Weights of a small sound classifier.
Model: 5.62M parameters, arch tc_resnet, norm batchnorm, activation silu.
Training: 13400 steps, held-out accuracy 97%.
Data: trained on short read English sentences (LibriTTS-R), 26041 training examples, 65.9 epochs.
Rows from block 8, named by matrix and row number. Rows with one number belong to one channel. Each number is 128 + 24 x the weight over its row's rms, rounded and kept within 0 to 255. All counts start at 0. Numbers have three digits each. After the name is the row's rms in percent of the matrix's.
# convs0: first width-9 conv (model.blocks.8.convs.0.weight, 160x160x9), inputs 152-159, a 9 kernel for each
# convs1: second width-9 conv (model.blocks.8.convs.1.weight, 160x160x9, transposed), outputs 152-159, a 9 kernel for each
convs0.61 086:132131140062149134155122159116137112132144145140131126105158104102080139082158086091137112112150129096116128162163152120133092129113119122153115125160137142114134106160118111125139123107097124141125115096095141122118
convs0.62 072:136118130114133177123122155089106109152156151144170114165138126165120125112148149121119108115101151122118087129132153158137129193129136136132150148182125171143138101124120155157111118180175123133120138119149136138117
convs0.63 109:156122124142150156122161141131134149126102117120117086115088153128124178165114153107117107110135120132139148130161144126119067110107149113155112113118161093086148159128116126129130110127093133104101127114117133090144
convs0.64 080:118132129079151157147118184022127117092148137195086153169111105106139114105128125141158131114121141138151088099121113112128110122149134103146138136210117113122105128143132125151134127086095113138109115163114127144124
convs0.65 086:119107145122142150156138132149091133098136114149127123127140112110110083141124140164184136119122099157151162080117119106148109141116143124059140088120158120102127129169125112157107153136143098153116121115084129168170
convs0.66 087:129104129104134126122125139107133130125200140141131095137107110153163114125128134121132198109110146112150106112122188102132080098116138074125123120097145137123137130134109150117100132052179120110134102103103134151143
convs0.67 105:121158135140150152153093113151159128134124089117096144109105166143174173113130080121096120099127113131097104121115115152119091076099086141141115158121147100136111105175145105108101114108109138133139144134135120118094
convs0.68 095:123138146152132113129124099131120129123147164110111145100116160149135134135145102177109178124145146184137096095067154085135157112141100138109127105154134108144135120125078124125135113125136174096111146186159119202087
convs0.69 106:146153095124153132122119149132129122126125146130149072067120102163153136150104109123084116123085148130148117097103114093129083112158057152139110125127129104103102137095149123140154105103123098151118119096126142143129
convs0.70 103:091098157159116141157133180126143153131114107119082136080133131165132168130180139119107132121121107116099159130073087116114145128100111129131145125097100105120135134123169180084080126071113119196139115127111143145116
convs0.71 086:145139122135087126109140115134143167132146074109120084036054108116169139105146113139165162141111152154102126111117120143098111132131118112188091118159094135113154114148110150134131112099093124134079145163141120140137
convs0.72 112:136146121155119125114105117129102134120139136104123085123175114130119149132143124192120140103175065152122057111089152106120084110091114163097141102136122137137106122162109164094143092165131192103147113121127120119152
convs0.73 126:156150115127130131138116102143134102099111119111166107124125157132122101157121094107147153151094095194143114113148110123124156129110111105169151081131107087153158159175142167111123142091132147138123150147145113162159
convs0.74 096:164165094133124188093120109101118145144122121168134142119150102130134105133112126121129118124092130133140135100079107108117124169155130150102106134125132124146144132139127134128074132149118141126133111114099130150119
convs0.75 109:136153128115141114122146133154120128146155134134138096120133134119167141156120144153136097199160179174134123141123145131125117087099100064111095117076122153131153167109137125118108130099136115132124118176089127099165
convs0.76 090:121161148112111106085116127121111129182133151121146133114152095163146126142123175109120157135106148154128130147144156159126120135147112138137112130135104138133128142113134095140115082116121119100115107155103157147125
convs0.77 072:112103144092134149130116150139158153166187150160111120184169124124112138125117137111107110120113131124134125131127155114122115161122114098128107152101122120104115142159107108103125100170191109131098096113123135158160
convs0.78 115:117135128117132096128141133072142127092113142118194121106168108158141099115130146121100125068138095204165150163120177129156099096095109133105134157122128145092099130110114112046133094148122103111158098103104147125108
convs0.79 091:130133143125115106137133183137125137079127116123146129096093117125123129169135118144160175144091157122117145086119082142088147147165111127138084138110163135147126126128143132154103141103121100099108108133121106082110
convs0.80 107:136136119103138099120139127150124164113116116150121150195131154085087084145129103116100121148146137140117154116117110147143124130169156157165158162127120154126111118118175141154134124086118105134183156191128099119130
convs0.81 105:110133107109101125117128131113133148107150149112144101120165134085121108108116137116061177156103128133071160120153102132140160133095129091108117127146092198143145181063123105132115125114099122160107097150124104172078
convs0.82 109:160151141128139146097130115124107138116139102101144104126128135103120137104113144179109122144017180114126141112154071175117159093093127103126142182129180143106127137130131096156112117097152104136136162091116146127101
convs0.83 093:136120133146148100135126133142105083132103128150165172144123129070105123127140183120113127115127125111105104122158127191136139139127123137151136132115117125101124080087101120182189143118123126159166145140127094122144
convs0.84 111:107124115108106132143108124120162165141125095156084135170158136122102105113176147122136138106087145171158127148122145118105104139107134120150123143107099104096098112106116134144124108119078138102117105145072156051109
convs0.85 118:102110136095142113134141146121085124089142097103114131145129103149107105123153154100119080141187061123118110145121149122137121082112128099085129113136156139111131129109134106124107158150081073083160116133209204139187
convs0.86 099:181062128150149076187107155111106134134119114091104134144138082146144139108137194111098104127119122147170145147107166117117125097112055159115128122130157142133150169144127109150094126127123135092131121099152100141110
convs0.87 117:119076153135139151101165126145109098133133145128094114152138104113127126140142168081136106124089115122128142097115140133173177104157095143093135121080114121106135121105093134137107152099084122119140100113125124120074
convs0.88 098:150119112137101118112142108122122124113146113132130149159161174166153116149123161130135122136105093090079159099108094130101138129147136155156118108149106077143148150131125135173100126146130133130117119124121105118156
convs0.89 102:140106142121102102168084196144086145091164128118131106147150141136108088129127196113128147113155142112125120116138128138136122120111112135108109127116135118108123125169120130121125135120091123094124135130142121118121
convs0.90 091:162140118127136117131135101165164151138115099125111122118131107134120136081130113116103109149067135092152165120131129155096116078174120132148120093127108079132134118168110100103132150159173131125159083138126168102124
convs0.91 097:176150138146158120126048138140142114103144127145158162124154129141181102121110164122122127135138130164140154091103124154101099156127134153159144133137143104131159096149110138104132094120160119132126117151101150124108
convs0.92 082:083147090124119139130150157085116127113148134120151104184132102095128132148118147136148109135099130121118106136139143145142137083141088127133133122134117141124113116114181144178149086121147123119158155140123130136109
convs0.93 096:113111114108092097131117126088137091134112139148114137110142171148141155182112144172118173144113170051157113146107134133141135116144102168104094152131114107094099095106129093116119118124113168111176131107096126093128
convs0.94 079:145161144136148140163092068135157160143145105152192132125118140171171139142098125145145114127113121104141120164139126140090135151161172113126122108147125145124106094156117115106100099147165093137098114133159081095109
convs0.95 111:113137111138126155136128123100143162101128122125088104173103110123128126075164116141180115118156078181088131143153132121093126126143121118124116170147128126112107093112102074178116095141148175129134119082141117172118
convs0.96 082:141152140126125150082161100138070133137097156131147147125139099109110064135155161129166092137125117148094145145137143147110156135065122094167128113133124129112089121126134143151133101087131147162122110119100101115136
convs0.97 113:102138153096107126158142114170166135158112121125116119142096100139101134142096147157144129138112109132118097126133145129114164143098114150149220127102150125106149121123128134149107104124124168158179112139122115140107
convs0.98 089:148132167182165136121074151112147121152129091124101113137147135134105122125100133134115150138116155141178123088134067098111121124158093112101149126107132106153110150095114098130143155153156129085156118102116130136110
convs0.99 117:117136123111175091087155149144161157112135110125117117122133135117172147123170124105123123129136112128114151140131132137127110109112138109176130108099116100118101105129113121088114153088074132158152125135129149121139
convs0.100 098:129124088111150100136144147097116158152128123121127144145115113114139123120154168163107122132094102174172147104115158077077091153120130146111153165172120120149161117134130131104081092140104150113099109147143110127108
convs0.101 094:126106132147122134129157129131118132103129136108159161120140126114093126134112130130080120134140130115146111142123104113070110104136117123128097190122162172111133145132137133122147123098140153116086122114139092135087
convs0.102 102:133112129112100121138134136145098127126155115101125101120137161113153113142174114121166162161086116118122071101106108128114117124157119092102145160195092112125150089108091118104102147149127080178111091134155132140170
convs0.103 104:157175140128115139116123075106128142131094191107136157084135082136108143108118116169083149116143139108126133090137147124142120119131150154120118159135093146112131146120121103161137127107103162109145095135152143161142
convs0.104 095:082163109145108156135143129151103120144123107126110113138140154115147161129129118150147180137129124145127103089134138156144187120147132098137127081141115108189157207118134128120125130168117133141104147138152141149135
convs0.105 085:113117112131138145133123137091121121144118148149115148126133153105097096113105130123123157139117140114137175120130144163175103108109135139105098158118106128082108127108095115139114117140164102131130081119124127140109
convs0.106 100:139120108110118129121146127156112140161133074109130120119163122110112099142091136131141129174031209152135145133146138143102120127122104095143119114117108118159110138122102132129123166096130075173106201110126127152113
convs0.107 083:085179176083074130107151111135083139140124127125114129166150131135125122102173104100109106107123097111149140143123157161108113108163103124085071163136109164136142129114130148108107106110153121127134132125115122143153
convs0.108 109:155110148155144123126100131110104121108083113119126089120135127141147121130119137141153136045104144081110151228140155122165137167147113122127162105109112115140141134182115091110144149121152139130135112153145133153116
convs0.109 111:151175102134131161130120106128160132141126136093146109147170107115157122182114116105149152150147131122155149108118102128121142129147137098145113123133132134129136126162128130109131119142113116107122099139089138133146
convs0.110 092:124124108142132135108090093172164128153135109140125085144111099106140120139114121129170094136165126127136156132116118171132111140127168144139115148096110086133153155113164123132103115097170155159096152159119129144167
convs0.111 090:111120143147151171165124127117121117111141096168113129154104115156118126093099075148130156108105109138017140096160147124196158152135119104135129150122116156119113129116102123142160123181167122108131137153119104139174
convs0.112 110:153129109065133106120150125149161167119098119116130086052126156147103134132170128153110137148129137142084132151165086142128131118091147110124142107118132156104166123099144089141112149102119104150154112147133120147172
convs0.113 114:134161136142126116125116125131134146127145126143120140144121123103137100148141170145106138124131084128159144114135103125110133109097196147066115138121149090137193141175131113145153126086138132126128114132127132129136
convs0.114 103:112091210097081155136140068162112126110116092135099150115129171130097135149174153143138131112138144142150150150091146125118106182134173137125120129077152100143150133143156107138122139155098115138113130114115101118127
convs0.115 088:120092137109125104110108116096134139098100145118120140093139123137122139108155113141132176145139138127160130121068140100133120117110113113126180097135132128103129115109169118183110156102131154140157155116125149119104
convs0.116 105:078134098096157195113112140114123117100099117126165143101149117138123088173082128127102097104157135138120130097091145126162129130114127158149143094073086103113104144141141107141109091120102145149118106126114136112111
convs0.117 119:136119114139120160135133149122168138151101100110150152139114117083157148123105171128171144113124111127126134148136134126148149134143104157150145153153131157087088147127106155143154132103096120115133166124127106176120
convs0.118 111:124163110105126105112125123168130133151078108104124097089145118122115100111141174116145114101148138180098124170149113074129151103118151125099130099135117149150094146120166148107101144139134113130114134157107151100103
convs0.119 124:136127125117132092150151167153146084113129110128132081139149121166158111125148156162167108137143124090123124149145126161103094127133122121133143146134111088166091125100091110149094115081109129122097122103152126132110
convs0.120 079:121150132142104125138131128133152116139102091109117137136104154186123142158146135084136152161132137133165201133084147114157137157158116114115142125136137115123140151188093130134143136101099147107161101120129178126111
convs0.121 085:117120168126097135129148130168185119161154107124124155157131170103164152152127076114139098142164118130118105174156114110155138134164090123125089132126123138158132147092122115132091110117121113104155111116137120087127
convs0.122 083:137046188175130149128112130138112129103133135124105119113148155185125177147157107145135144141161137146097105148105121110153130133069179136143111133128118162147149125111113123105125125118131141114122091113106124110145
convs0.123 089:154118167179098141101129161166131099109133089135148165161080154110125108116141133142135129151123125108132122091098112091152105157066139119118163191137114124135134095112126120090135128151158106116119143111108094110141
convs0.124 074:118140142131138139162106122116100104153144102104134142127159139100151151130095122107112157115133111123103134153144120160161142174149152159123155159144182123129150126082131149144121159146120142102137133128129145132097
convs0.125 102:144137111077154163137112149116156117135121164151108132122151144130145142133123144085115145166138088117146099170144155126116082113155140125110148135129158085153122123123147131132127139128167164176181135083151099123056
convs0.126 102:122103139116165129144138111152101101113117107122127139136094166107152128131095126133169143108063113103109055124106112109144137119161082117116130090098155108141145181099112144096150156125143128166125087105145136137172
convs0.127 117:125132139118127111111145122123115117156099103111101143126140135125151108141096131158141066166059122089070093142150127150139123183088089143154190133117135114096089121125095127124100124129124125138078168088119091122174
convs0.128 089:140135120093136127128145146154142166109097144146146117094047112129118154125169082115129066176115151121087100102155143141120153149101112112103113114151148125118107087118151131121127082129109102128076133132144125111143
convs0.129 106:122164149101127146110097092116127124091097128089098127097121121151093130190121133123136138164117158109106112170115138138091153127118136194171172161142127112148126114130116145098161138148163149151110130141142147132138
convs0.130 092:090125062151124081161158149116150137139099132106144155104155126080136164133162149105088143119121099101097128127144148099130147112139131155081161137120137145121098115151139156150139129109053155124151150134101116113150
convs0.131 086:083127097141178154177148163092105139113133113128138129125100118140126152155178113125147118170110168133127129125111138082126110122032110144159121110145103104082114181125109118118105120105127134110152099120120143111139
convs0.132 092:070166106169108125146107188101168132149106178115124086122123126138131138157102201126136123149113126133132149122154116123126132085177122140127135135105121115082130127115161136165124147083127107160105178117125090168112
convs0.133 107:139129142127110102119109107101111110123112135136090162165148160122122158135117143157181126118103161113094097089146164077092126127114105131143149152134151142116143156128127147079106140139155087129088161122151096115140
convs0.134 101:093156125108145118135103108103119104156141107124108168146096122158188130135102133084119121154139132122188095133122119127146158117104110116106086143163130133149129132161102144169117147100138098137128135106137132153113
convs0.135 097:156112098200140100136151161109116116151173167134158130152074164144153128099131147110104154154124127154105135130093125100146111138092147141141114097128101116130137182128106134122128103100152093129107146097131132136126
convs0.136 107:111135130111119119121165155138163116111102141111101148125111179143135140118102159144135080176130142108150092105121125089149091129176101136114129120091163110096127117154116141122084109130177125141122150147195077116122
convs0.137 098:144131128119114084122077162122190154151104122105124117094126144154145059121115117119115093144120134185134141142164077125163145186143129122125103095134113108134155132186178113102139121119122161118152166127164121117116
convs0.138 095:129127138127139105109109126140098146094131128136181109159112144165132121144137140149128126183181133100120101104145121140141139109150137097133141118113120091117137166092125157117128130142133113120155104158105138139124
convs0.139 083:114112112139136145130151136140141140140113122108146122114113135142112124116155119209133139164151156122121151140139100151144126154144145091122122096114101107146142129127121174140163109144105120145128137097133131220112
convs0.140 100:094188126138118141115144097095138127124147118137140105152132101118161154136097140162116079105114114122140165141119134153143139124095142172118082115135130103156121126114094100128124132131122146096152116153130130130123
convs0.141 086:144122160130155165118119104134118158070141103131142147105133113130138174124139125118126127114121134153146178106112083158085137134111123120134128140112148152125137100090141146113139141094175122124136132128125148096151
convs0.142 128:137135117104101130098140160132130128120106112115123158127147166133113168105159142132091135091089117100137096106132126101160125174140145078154171151146128078121162108101138087112130152118111096114118174081133096148121
convs0.143 112:090108106130097088134111173108115161168100110116174116136153166108095161106160144121118116137124097143124160100121107128164113140134145125149091097151107117111176172115130149131122127153080129116130132076127123066134
convs0.144 113:106136092097122124151132146125127104086127142072137129130172157103128135140147111121081146148131147118147117120119123127125138140155140126094120128140152126164131117118075123147155141125118128147162153150111085094104
convs0.145 090:091193161116143104114164114131140087171101120104130144102128147091129115130139120126122120121105118097092145109097140143130159134118114162156190154088140145116140107164149182136177097120096096136127138144139110138146
convs0.146 091:130184116065171105129154131118103084139157123124118129135112117104132149136129098082171131132127141111147109109132090149071127102147146061150116132134139111135127136125126144098132136126123100120128144143144136153117
convs0.147 077:107103140123132151114144140135085112148138127137151127117109157125131121123096111125162108120105134108144149094126091125113098115119165134114132136080141160192121086136133140124156149164157108098109148127095126123107
convs0.148 093:140117121134121159122165142164105150176119131166121157140136134123112120096137131161137178109125111133181181114129136089162164133159157130116137121093093149124156080131149099093110140098137106138144110126064141130146
convs1.61 090:091158118155170150140105100107108160133114104146111153113123111140137151166161130099124122100113103140148119122066144162153148125097111164140111087085134103137126135112143098147112142085105133108116131131109155142123
convs1.62 093:067127144097099077076127100158129119138118105117131131072109125132143093143152122136119114103130137116135154078084101106121148128097127131136119097120117092108165135134122124137118143174164149145165105129152184138109
convs1.63 101:136155116120114117124110122140124126128144099154128102160148085136106127103117125119095130114117103110157155153136068131129124146108111120118095162112156160073195165106110077132112112127130107144146159117150136168162
convs1.64 084:128100120128121105117118189128110138086137182136134200125125114135100113109134161107107120101112112147141125107131152155101110115108124120116107138135119130114140172146119144131120131090106109122125112139119130097103
convs1.65 096:100118112103094119124164142117164176078160176181106156097090124131127155114156142148099103179129155086044129161155085088130124167131140125108157181153115102131132077118164138140124145144150153127133165082140146097206
convs1.66 095:128124177099101135111155135161114155145096094120128114065101142148105088070154143144102087115142197120119150159132177053144169131141084123139142081137115119121117046107122108164114124141097127155088125116151129139124
convs1.67 101:129161099151107110137073142088109141152092112102140133145164087096107117104144146155152161135117141123108108118098095169106119134137105083136106079114156115139100109147168157103107109149124153178114132121143144128149
convs1.68 097:133145150129144123136119127120155123132103109096117131125120105101115143118133121120124124088147110137156072140140165124144159122104157121116093166127089135145145100162142112141115130092164106057129123095126188148118
convs1.69 097:123140177134098142118088108139118100142123103131101132149170107132144107127161156116101100119115153131131136131138165099026141064139172182101159115183108108094137156124183126097182148112121152140114124103137133166107
convs1.70 095:130149153090126147128156127155118141157088141142167151153099113067124071116085135113093125130138133157131145214163134128095127126156180116143165172104203112150168164094114144143109135098150139185145125121156140144130
convs1.71 100:174090151103142120132171130132141152112100088117148114170153199143124139137093094129118130129068069119073118161106143146122128155092089148113108147116099178089119139131132139172151146087077196128126112123134155120154
convs1.72 107:105164126150104125108128106161139088137113129125136080139133142093124116128114139157144109229160142153129109102115159130102148128094110141170114131129119085087147139103140100133104117100131148137150131149140133107112
convs1.73 106:132154139118114129135097123146105143095159122137123086114136132143083129094140138106177094096180129096123118092124126111154163119104138166103147140128141090087150192128115108120116144129129155135143134093126095123130
convs1.74 109:148137135096121104145146122139107139124121151155183150166164118080069106128178167156122124133125146120120098120137167137100108072129179102129140134123114134136152125113123115071131167122109137133156154169154157136130
convs1.75 102:113131140119137110100093117135137119148101105147083116132139110110127096105118149162117178154101120129150077132100136161113135112135112132140143108133099121112091111118090138103156111144116145158129142111132172122142
convs1.76 093:160128128113125147059104149053115155146149135112121109092113147156113106136140151130120087100153112126178123137127117123076072126177163114136166105094143117120124140161126119134118121104098164131086140112112094129110
convs1.77 094:130135108124156158125143132168162123149099134149121175132135119135147123131118104137089118133115134140152142111120111158107120177155105110129117130164103154120137163149104154187145176117102130128116141127139152163084
convs1.78 108:147140134121128142147156152110143096106156124135114111143106128129123137110128109206089054126116160119152108114109137140144112127115121136113113089133169118170146123153141123143162116159113171115141112131108125147119
convs1.79 099:074093114107117118187112172091108133121153129127100116181107111132116125091123151115168130152130133141109102165091165102163127119154135120176107132108103136128116089136114173138166121097109157118081135102185125107095
convs1.80 108:117161100124113124138118159132141124101101127108112106145147111082106100120129131123121113107112096150100088144146099131108103068093137131104134099107062160131163177167120169133124072074165136122173147146107066129172
convs1.81 109:166132123105161124167128141126132120083164159148072118130128109131159137128110127132196088128134152089183141134139152113138136127127141107168066075159116226139117121140141148182118123136099133079183155109132155131131
convs1.82 111:141132131151110150132118105126098136077133098115151087117124117094133099125134155126092102086173152171124173095124174118151119128147099156140131097132125127126129161131160107103143130134132179161088139146148116134139
convs1.83 099:138143100170097140140165125126145131140153146101185120128112114125139144119098105142120117114142125137108088141109087093146129211134094156138156112133116067083152128165093162109123167194100176151148112102105132137162
convs1.84 106:105130121119145142121164144168169146138105141112119139123108102118110107168134149170098094125170107129075116141155105128106146105157149136109153113110141129114084120166168108130120106105106127119096182107110137125152
convs1.85 108:127139101172118172117134151131169132134147150080174152114108115106099139120112114140090169155121130124161158151132151153083151154155103062173111074122124110166139133121136126154131114143126113129126141143136141169129
convs1.86 095:104159073182086120122183124113136110134124142107137124103102075139131131136160159133113131124133130145132150116109099107135131115125140135105137141101108161116112180133130149159164066099114144145152118119130122118124
convs1.87 110:115129121144118153123189128150127127147108110107117092085102079144147139124116112125106110133169140156104155150129142112088121180118076133095155132125143115130124154085101178159121131127141142110099122118110133164104
convs1.88 099:106081182135138119151116141095118093104137128115146122106162148157108143083131053118129132116111124126133126104097189137136128107136127142131144156135103122126107096098144154128120148110099121118119158172117111129155
convs1.89 091:104158117098162150089106188088115158143136148148161133139147111093131139141138119125120133145102106124140101121170135191092108134088120145167122152152132150147130193126178152113140086106083124113129089139098143125126
convs1.90 097:138115116151142143168123151153156095150120131087118120120110101120103142156181135096136155092100165120123165147081129081170149116131149104093132100169133113094134176151122112119151142123182129147115090100182117124132
convs1.91 095:086126155114074115097110116124122136165174145152114111118131127159131135127158127162143122135123136154108088143119123151119086098114145126157110141117123130133119100093129133135102089110155140139129110135131139117073
convs1.92 095:134119147123134145131130176178147104166115117149139123135174175133120061120142163101096111083111134144188122110104175131119182126082115127147125136109107141165118144138190208107096073110114161126123146109141131130094
convs1.93 092:112157125134125114128135128142165112107109169107139138156145125116118133127172128174130161135133130080154107142094130149112168143109146135153118137094106150134114147130129135113117117094119172091146131116115149155090
convs1.94 089:145093109102149141080149119101141143101135116131139133162106122113104132155128149131130119153078127138130145140077147093085136084106099116115130069134147121111097126134163119126099141146116132130114134158144119167129
convs1.95 103:160138121107122115114124134106116116129148153113138108090102129127172161116082091152142119151057119172177125126107123139149128110106110167158136120114156149087089086126092139119143163134144132125186133107119065179098
convs1.96 094:110133102104090108120153115115161131119152150129149102113150150173123127143133126109102175152093104132092092166123132040136145116156096129176137099082133125111114113115117075160159173134161119134145127155134149174106
convs1.97 111:108119141098122117115132142090176117123127105107111076126127120121141141133150141108148117154152107112148168162131160098100105083103141117140116056135115123158148104133154110122095143174126161144133116131130114138109
convs1.98 091:119140109131112090104138113134138129123138151115127125126141175150135140133117166137126127099122097139150154155119111153141137132111105185133144133164093166079121166121127127112113081161195138111162098111142076130094
convs1.99 106:096139206130131115130117141147159099118115144129133141169149116133134143122111162097134135126175114137122096110097112100169185172127099137152185160169150106092150168133131079149166091149143153088101117160187128119166
convs1.100 109:139094132165141146153163126120144106133140165120110207137113104070112096122119153104142123133151141135089120156115141094146131144104121097129080126134124146128092174141089090153103126128054114090102144125136110145133
convs1.101 107:135147127069149117114120135129110125172120143110130104126126113138145125125139141129137136081120100119118147168118130155134078139153138144119087136139083108124102127128116137099117120147171214128134123148177141126140
convs1.102 099:147125124115111137112149137149097173106195141100130148116100115110160154135148140177171148153169104115091191158111106117126117150130111146097151119126117131148154126124083118106105161125120082121117117173121108120147
convs1.103 102:153134136137126118130093070094148108158101157151173115178119140140101090100134153111157109128128108078191109133117124100149120106144128132148114101167109171094076166135114085114105114105115105106113108122168071109127
convs1.104 097:172146128086120130121115132133112147104111122145153133149135116104108120113130110072106102109125131107089132116165113133166071135121142132116117154114118079096160122130130155138169129131089151141125141097121117119130
convs1.105 092:146091100117137118173155116139146150129126113126106108107098119120116100119131151113129128124126129128112120136118162152127119096111090144131086090144172148085104129149176175160136136071133091099110110113130131114109
convs1.106 100:138123121131084119107139123162143164111125080122138110080118165159161139134117112095130108143135178165111142113105145120138158158112107121147141163097161148093138148147128129086108105087098145139105137115119140108142
convs1.107 089:154125132118167125147168161123092116141156113127100157125135087095116141108079109144133127105146146123125116142161172144151144100134130126096139157089145175144100165149138116163098137103093113117135156120122134157127
convs1.108 106:135152121107113134133112111095127142115139142140113115167136130128096113122132128133056140136078145177144108175134118125132155121147115123121129116143131137097091108141143137129147131106129138126138121123133112133101
convs1.109 100:150138150114108102155103108118104118133119154102104110153168093140106127138151128118125115138110156109132091082186138114197075106094137159135156141108131160152086161079117112127131156114102081132094170099135086139113
convs1.110 100:155159152119134145160147118108111161134130088128089110137142101107098145142160127106109067119101135119145131171118165121108095103171149122068152133140105145146094118118132168137143140138114131124113151125097114114145
convs1.111 105:144138131153124129150122150117177089140077239084124159146124114122130117150159129106221173125124142150193098128146128144126157145107224142160136111138108162115120134127147130117155135131119115133127135132116123163129
convs1.112 106:120118103109111134127148124100151142109148138144089114112147132129165105131113084135199129064124133056163127136121122134152153133184112092097139132154153154102120123109141130131111200163148113128162126132141126113107
convs1.113 107:115089113170134139116133120144140091137102141091103150120137130158127135125097078121112105153167116112137115097124150149112131141114123093106152126090119114149083123090135081096105102098119160120091176117153156121095
convs1.114 098:115134152115130161108148100110100112179149146118109096114117158125105095147182143149138136140143141164131142141138126120122045092123144142140132139173136110109076149125102152082132101123137112118083189134134141118113
convs1.115 092:144131156145160158109134110179188102125114097132110162147098123110184105131163142142134127124119130107145093177139150120085089110125131111154157098089118059137148155171074172113103127089116158139133113129100071087106
convs1.116 099:121123148119139185120102096095127099152153145137104133165134130148129132152115144118125148121120129131159124128146090142169083108164134118153090122109140147148167098158147133146130128130087189151105105141162102129121
convs1.117 108:139113116105121099155072094169080151127085164089149160112119151118141115130131112161136144134114146131128130119116095154182093099102103147119110109156133107119107191131136135148105119115095173133148125108149115129119
convs1.118 106:165122146141149132127128115177127180121129121128113102144122158126134150160120093106112088173137145121141152100135153129156145089152133122065128137106155129107117133121132112135116145118103120148114162150132166130133
convs1.119 111:077125118124102115114129144200155172086121173157153058098138140127136129099111122183131207172121110117129130150146163129110118130144116146136110126100085119148154118122121126120156148123086103128111124130162120129125
convs1.120 090:135116139096122096124106121093169133110164113162126127074136113123147109113138139140058141139104089079148155092091106107094104114117113134113156119119077132164102130097123117117105119141113147110087124115135142137111
convs1.121 097:126094147077164131122149116125114103106135115155154151167133080093119174138106107115109127152121124155135152123148176139123135116091117133109093145119117155101052180124076150126143147093113148159150137138130150126139
convs1.122 092:131163106124109152105152127089133097115092129096128099144124131074121080151101096121132133130108120144109140095109128161114084175106153116101112166120125132122166113159158145155132047144079135132127112158149127136099
convs1.123 091:160151103100164129074171102121140133156116117119129132109129134124162094121147149121163135170138121116118141128132104122132175123080117133160110099161168151076155114072135140121129108146143111109150161158136100133117
convs1.124 095:108120117116061099115120113133127149119131108161149145114091171124131131158106125128119119113125105114137116090134126149183079097113099135152098111132107108135139123164092113177182142164132118131172107109127098148119
convs1.125 106:106121128135136138123132137163186145125130102145133119140134138140112116113121116170073122121132120122073150122152145164152155200155107126130149138139128124121159146152106154147099110094134133139132166171114118107132
convs1.126 100:130134126127128110124128123135129143204109133121176193140127113122103141125154149161101111197148188133133129140106146106097094072137144171095124107131166128129111122183117095126123136140142123181116174160105125171145
convs1.127 110:131111143130125124145144115141165133125090092150127098111136141125133135135114119082120172181177163192125172092144103136154106138153163097116096125152151144121140121175104125119115119099118151128154128141122126149093
convs1.128 099:100100120139136141112118115139112195134152103145143079165185158153116129101127156103156132163113107135153173150133133126172138099128120151122149125094097089155106122119178125124114115134104119124143119087126155147123
convs1.129 103:161135151124099158129113133144119104160137134161138126138160137139116100128111112134122093130146128118113112119118148123105129115136159090134159040108068073143151131084142107154155128134163198155121176105093138116150
convs1.130 092:167081116159159120162176159099100118151156138097109144156161131099126133150135137125124150097143130147140150131132094108074100114146178107117126176107118133141118133102137160117163097106198118101099116129120149138124
convs1.131 089:103112127132115082115109202128121123144151133138126133153143126128120110083164144151120141098140131121122152107068132086106131128161131141174136147110147152109143160157099086147135182122168130110108114160144151136169
convs1.132 092:089142104175141141173101197125128103127109130155093130099106084169112107146155139101147121141131099131102144152142098161106136120125099168159171118136117135144150127077137129125126147203167110102117137121137157104133
convs1.133 106:133091130142141146131112127101138142141110110135147158078093098144144149136139116089163112163133131099105171122109132126123140131092136099113166149117162102123149143090113119116124154127080115142096122123117150137132
convs1.134 101:107199161128077116134193091121088108167127158149111104108126126111143134113142118136082133174135108115115143124175147138167137130130150147120126104126122134143153095142170069106143115109138086080142109111111133142122
convs1.135 097:140151107133109137139143111080109139125087125161130144128086160132106150114141113125145118137138122106159138171136123125169109056159114126159132152111143118091118111126182126158129138131131177129112175138122144153124
convs1.136 102:097098121110127137124128149176094114131172142170110165117128119120121145136121135121110143135156099151097114188123103176140129135183096145162123132101114131138127073172109145133127117104167117125127107087138166110097
convs1.137 103:143146116130125131118134110125165163123139110112131113124104131155114109095113160094126121091119114152119121183089143146127139165111139148142118117088112133102142128134109121086101145129103167094138144131122132133118
convs1.138 098:112147137138099131111132119114106128120144152130097094157138141121115139116140130136158127148072076099138113151160158138138131101064157111155130109130132072152132152127137141104085086100106104108108138111101146117154
convs1.139 096:134157111128135111129143136135134162106147119102131098131112114131129118135145133074161126115038168090152096170115139110136157124126088137138124082129132139150123110125114114146104128121132141101127104147103145147124
convs1.140 096:210098154130149123124095161134136131114109116098156133091133115117098144124128134138152143118105141156114113141103157180141134109067155147137088118146147094068146103175089116126132143150106114117078146140111109121153
convs1.141 095:113143133096079095114136117081112081132117124122160151131126125110131084149162159107124142117147116114124111079170178095117030114184135105117087147132092128128137103114099104118124128150109115104121127173133123124137
convs1.142 119:132115125146117144125113161123109135140132126138107132116142137132129118100130081080079148124153169146129170121115065074143131087098136100160137143143104107115149140139110127112141151146144139152157119134126135147156
convs1.143 104:088143124175117155142157151108150145081173090141105094139145190142132096101107158148100134147159142136153117099114141206121141120135155092163138120197117141127108159113098107150130160119099136111185121123149113137138
convs1.144 102:123100135124147138128114122135188128142096137122074116141103121137127133136129120109141120126137131140131146125144122113148111105115128147099113096140149147103148166111080078150121149159151137146148092138140146146111
convs1.145 096:131094119130119131130134149142126115138157114146122142143116124098067151152130126116133124120125119122132079158130112189139136129100065121129143136161093081126088196166158131146089154066091113131136114130083119136154
convs1.146 090:095153120135064128179053128140114158093107129159141171137147097117102145128175179128102155157118164133123102102140128064129119144139135104125139098125092109134161150124124147185116065129090120114136132149137144111103
convs1.147 096:153109123094115119145121122151106107094158148122142129098104088140160108140148124126108111129130118137127156095157167090135144157128104130141082116174161118120129142104145158108170109150170139111120148126142128157135
convs1.148 102:088103143122118110139161154161130101172097111098144103146126106118133118129133102068132096157099158050123211136130153104107136176152124156130114100123146141127116168138127119121134152120139133136119170165080119142143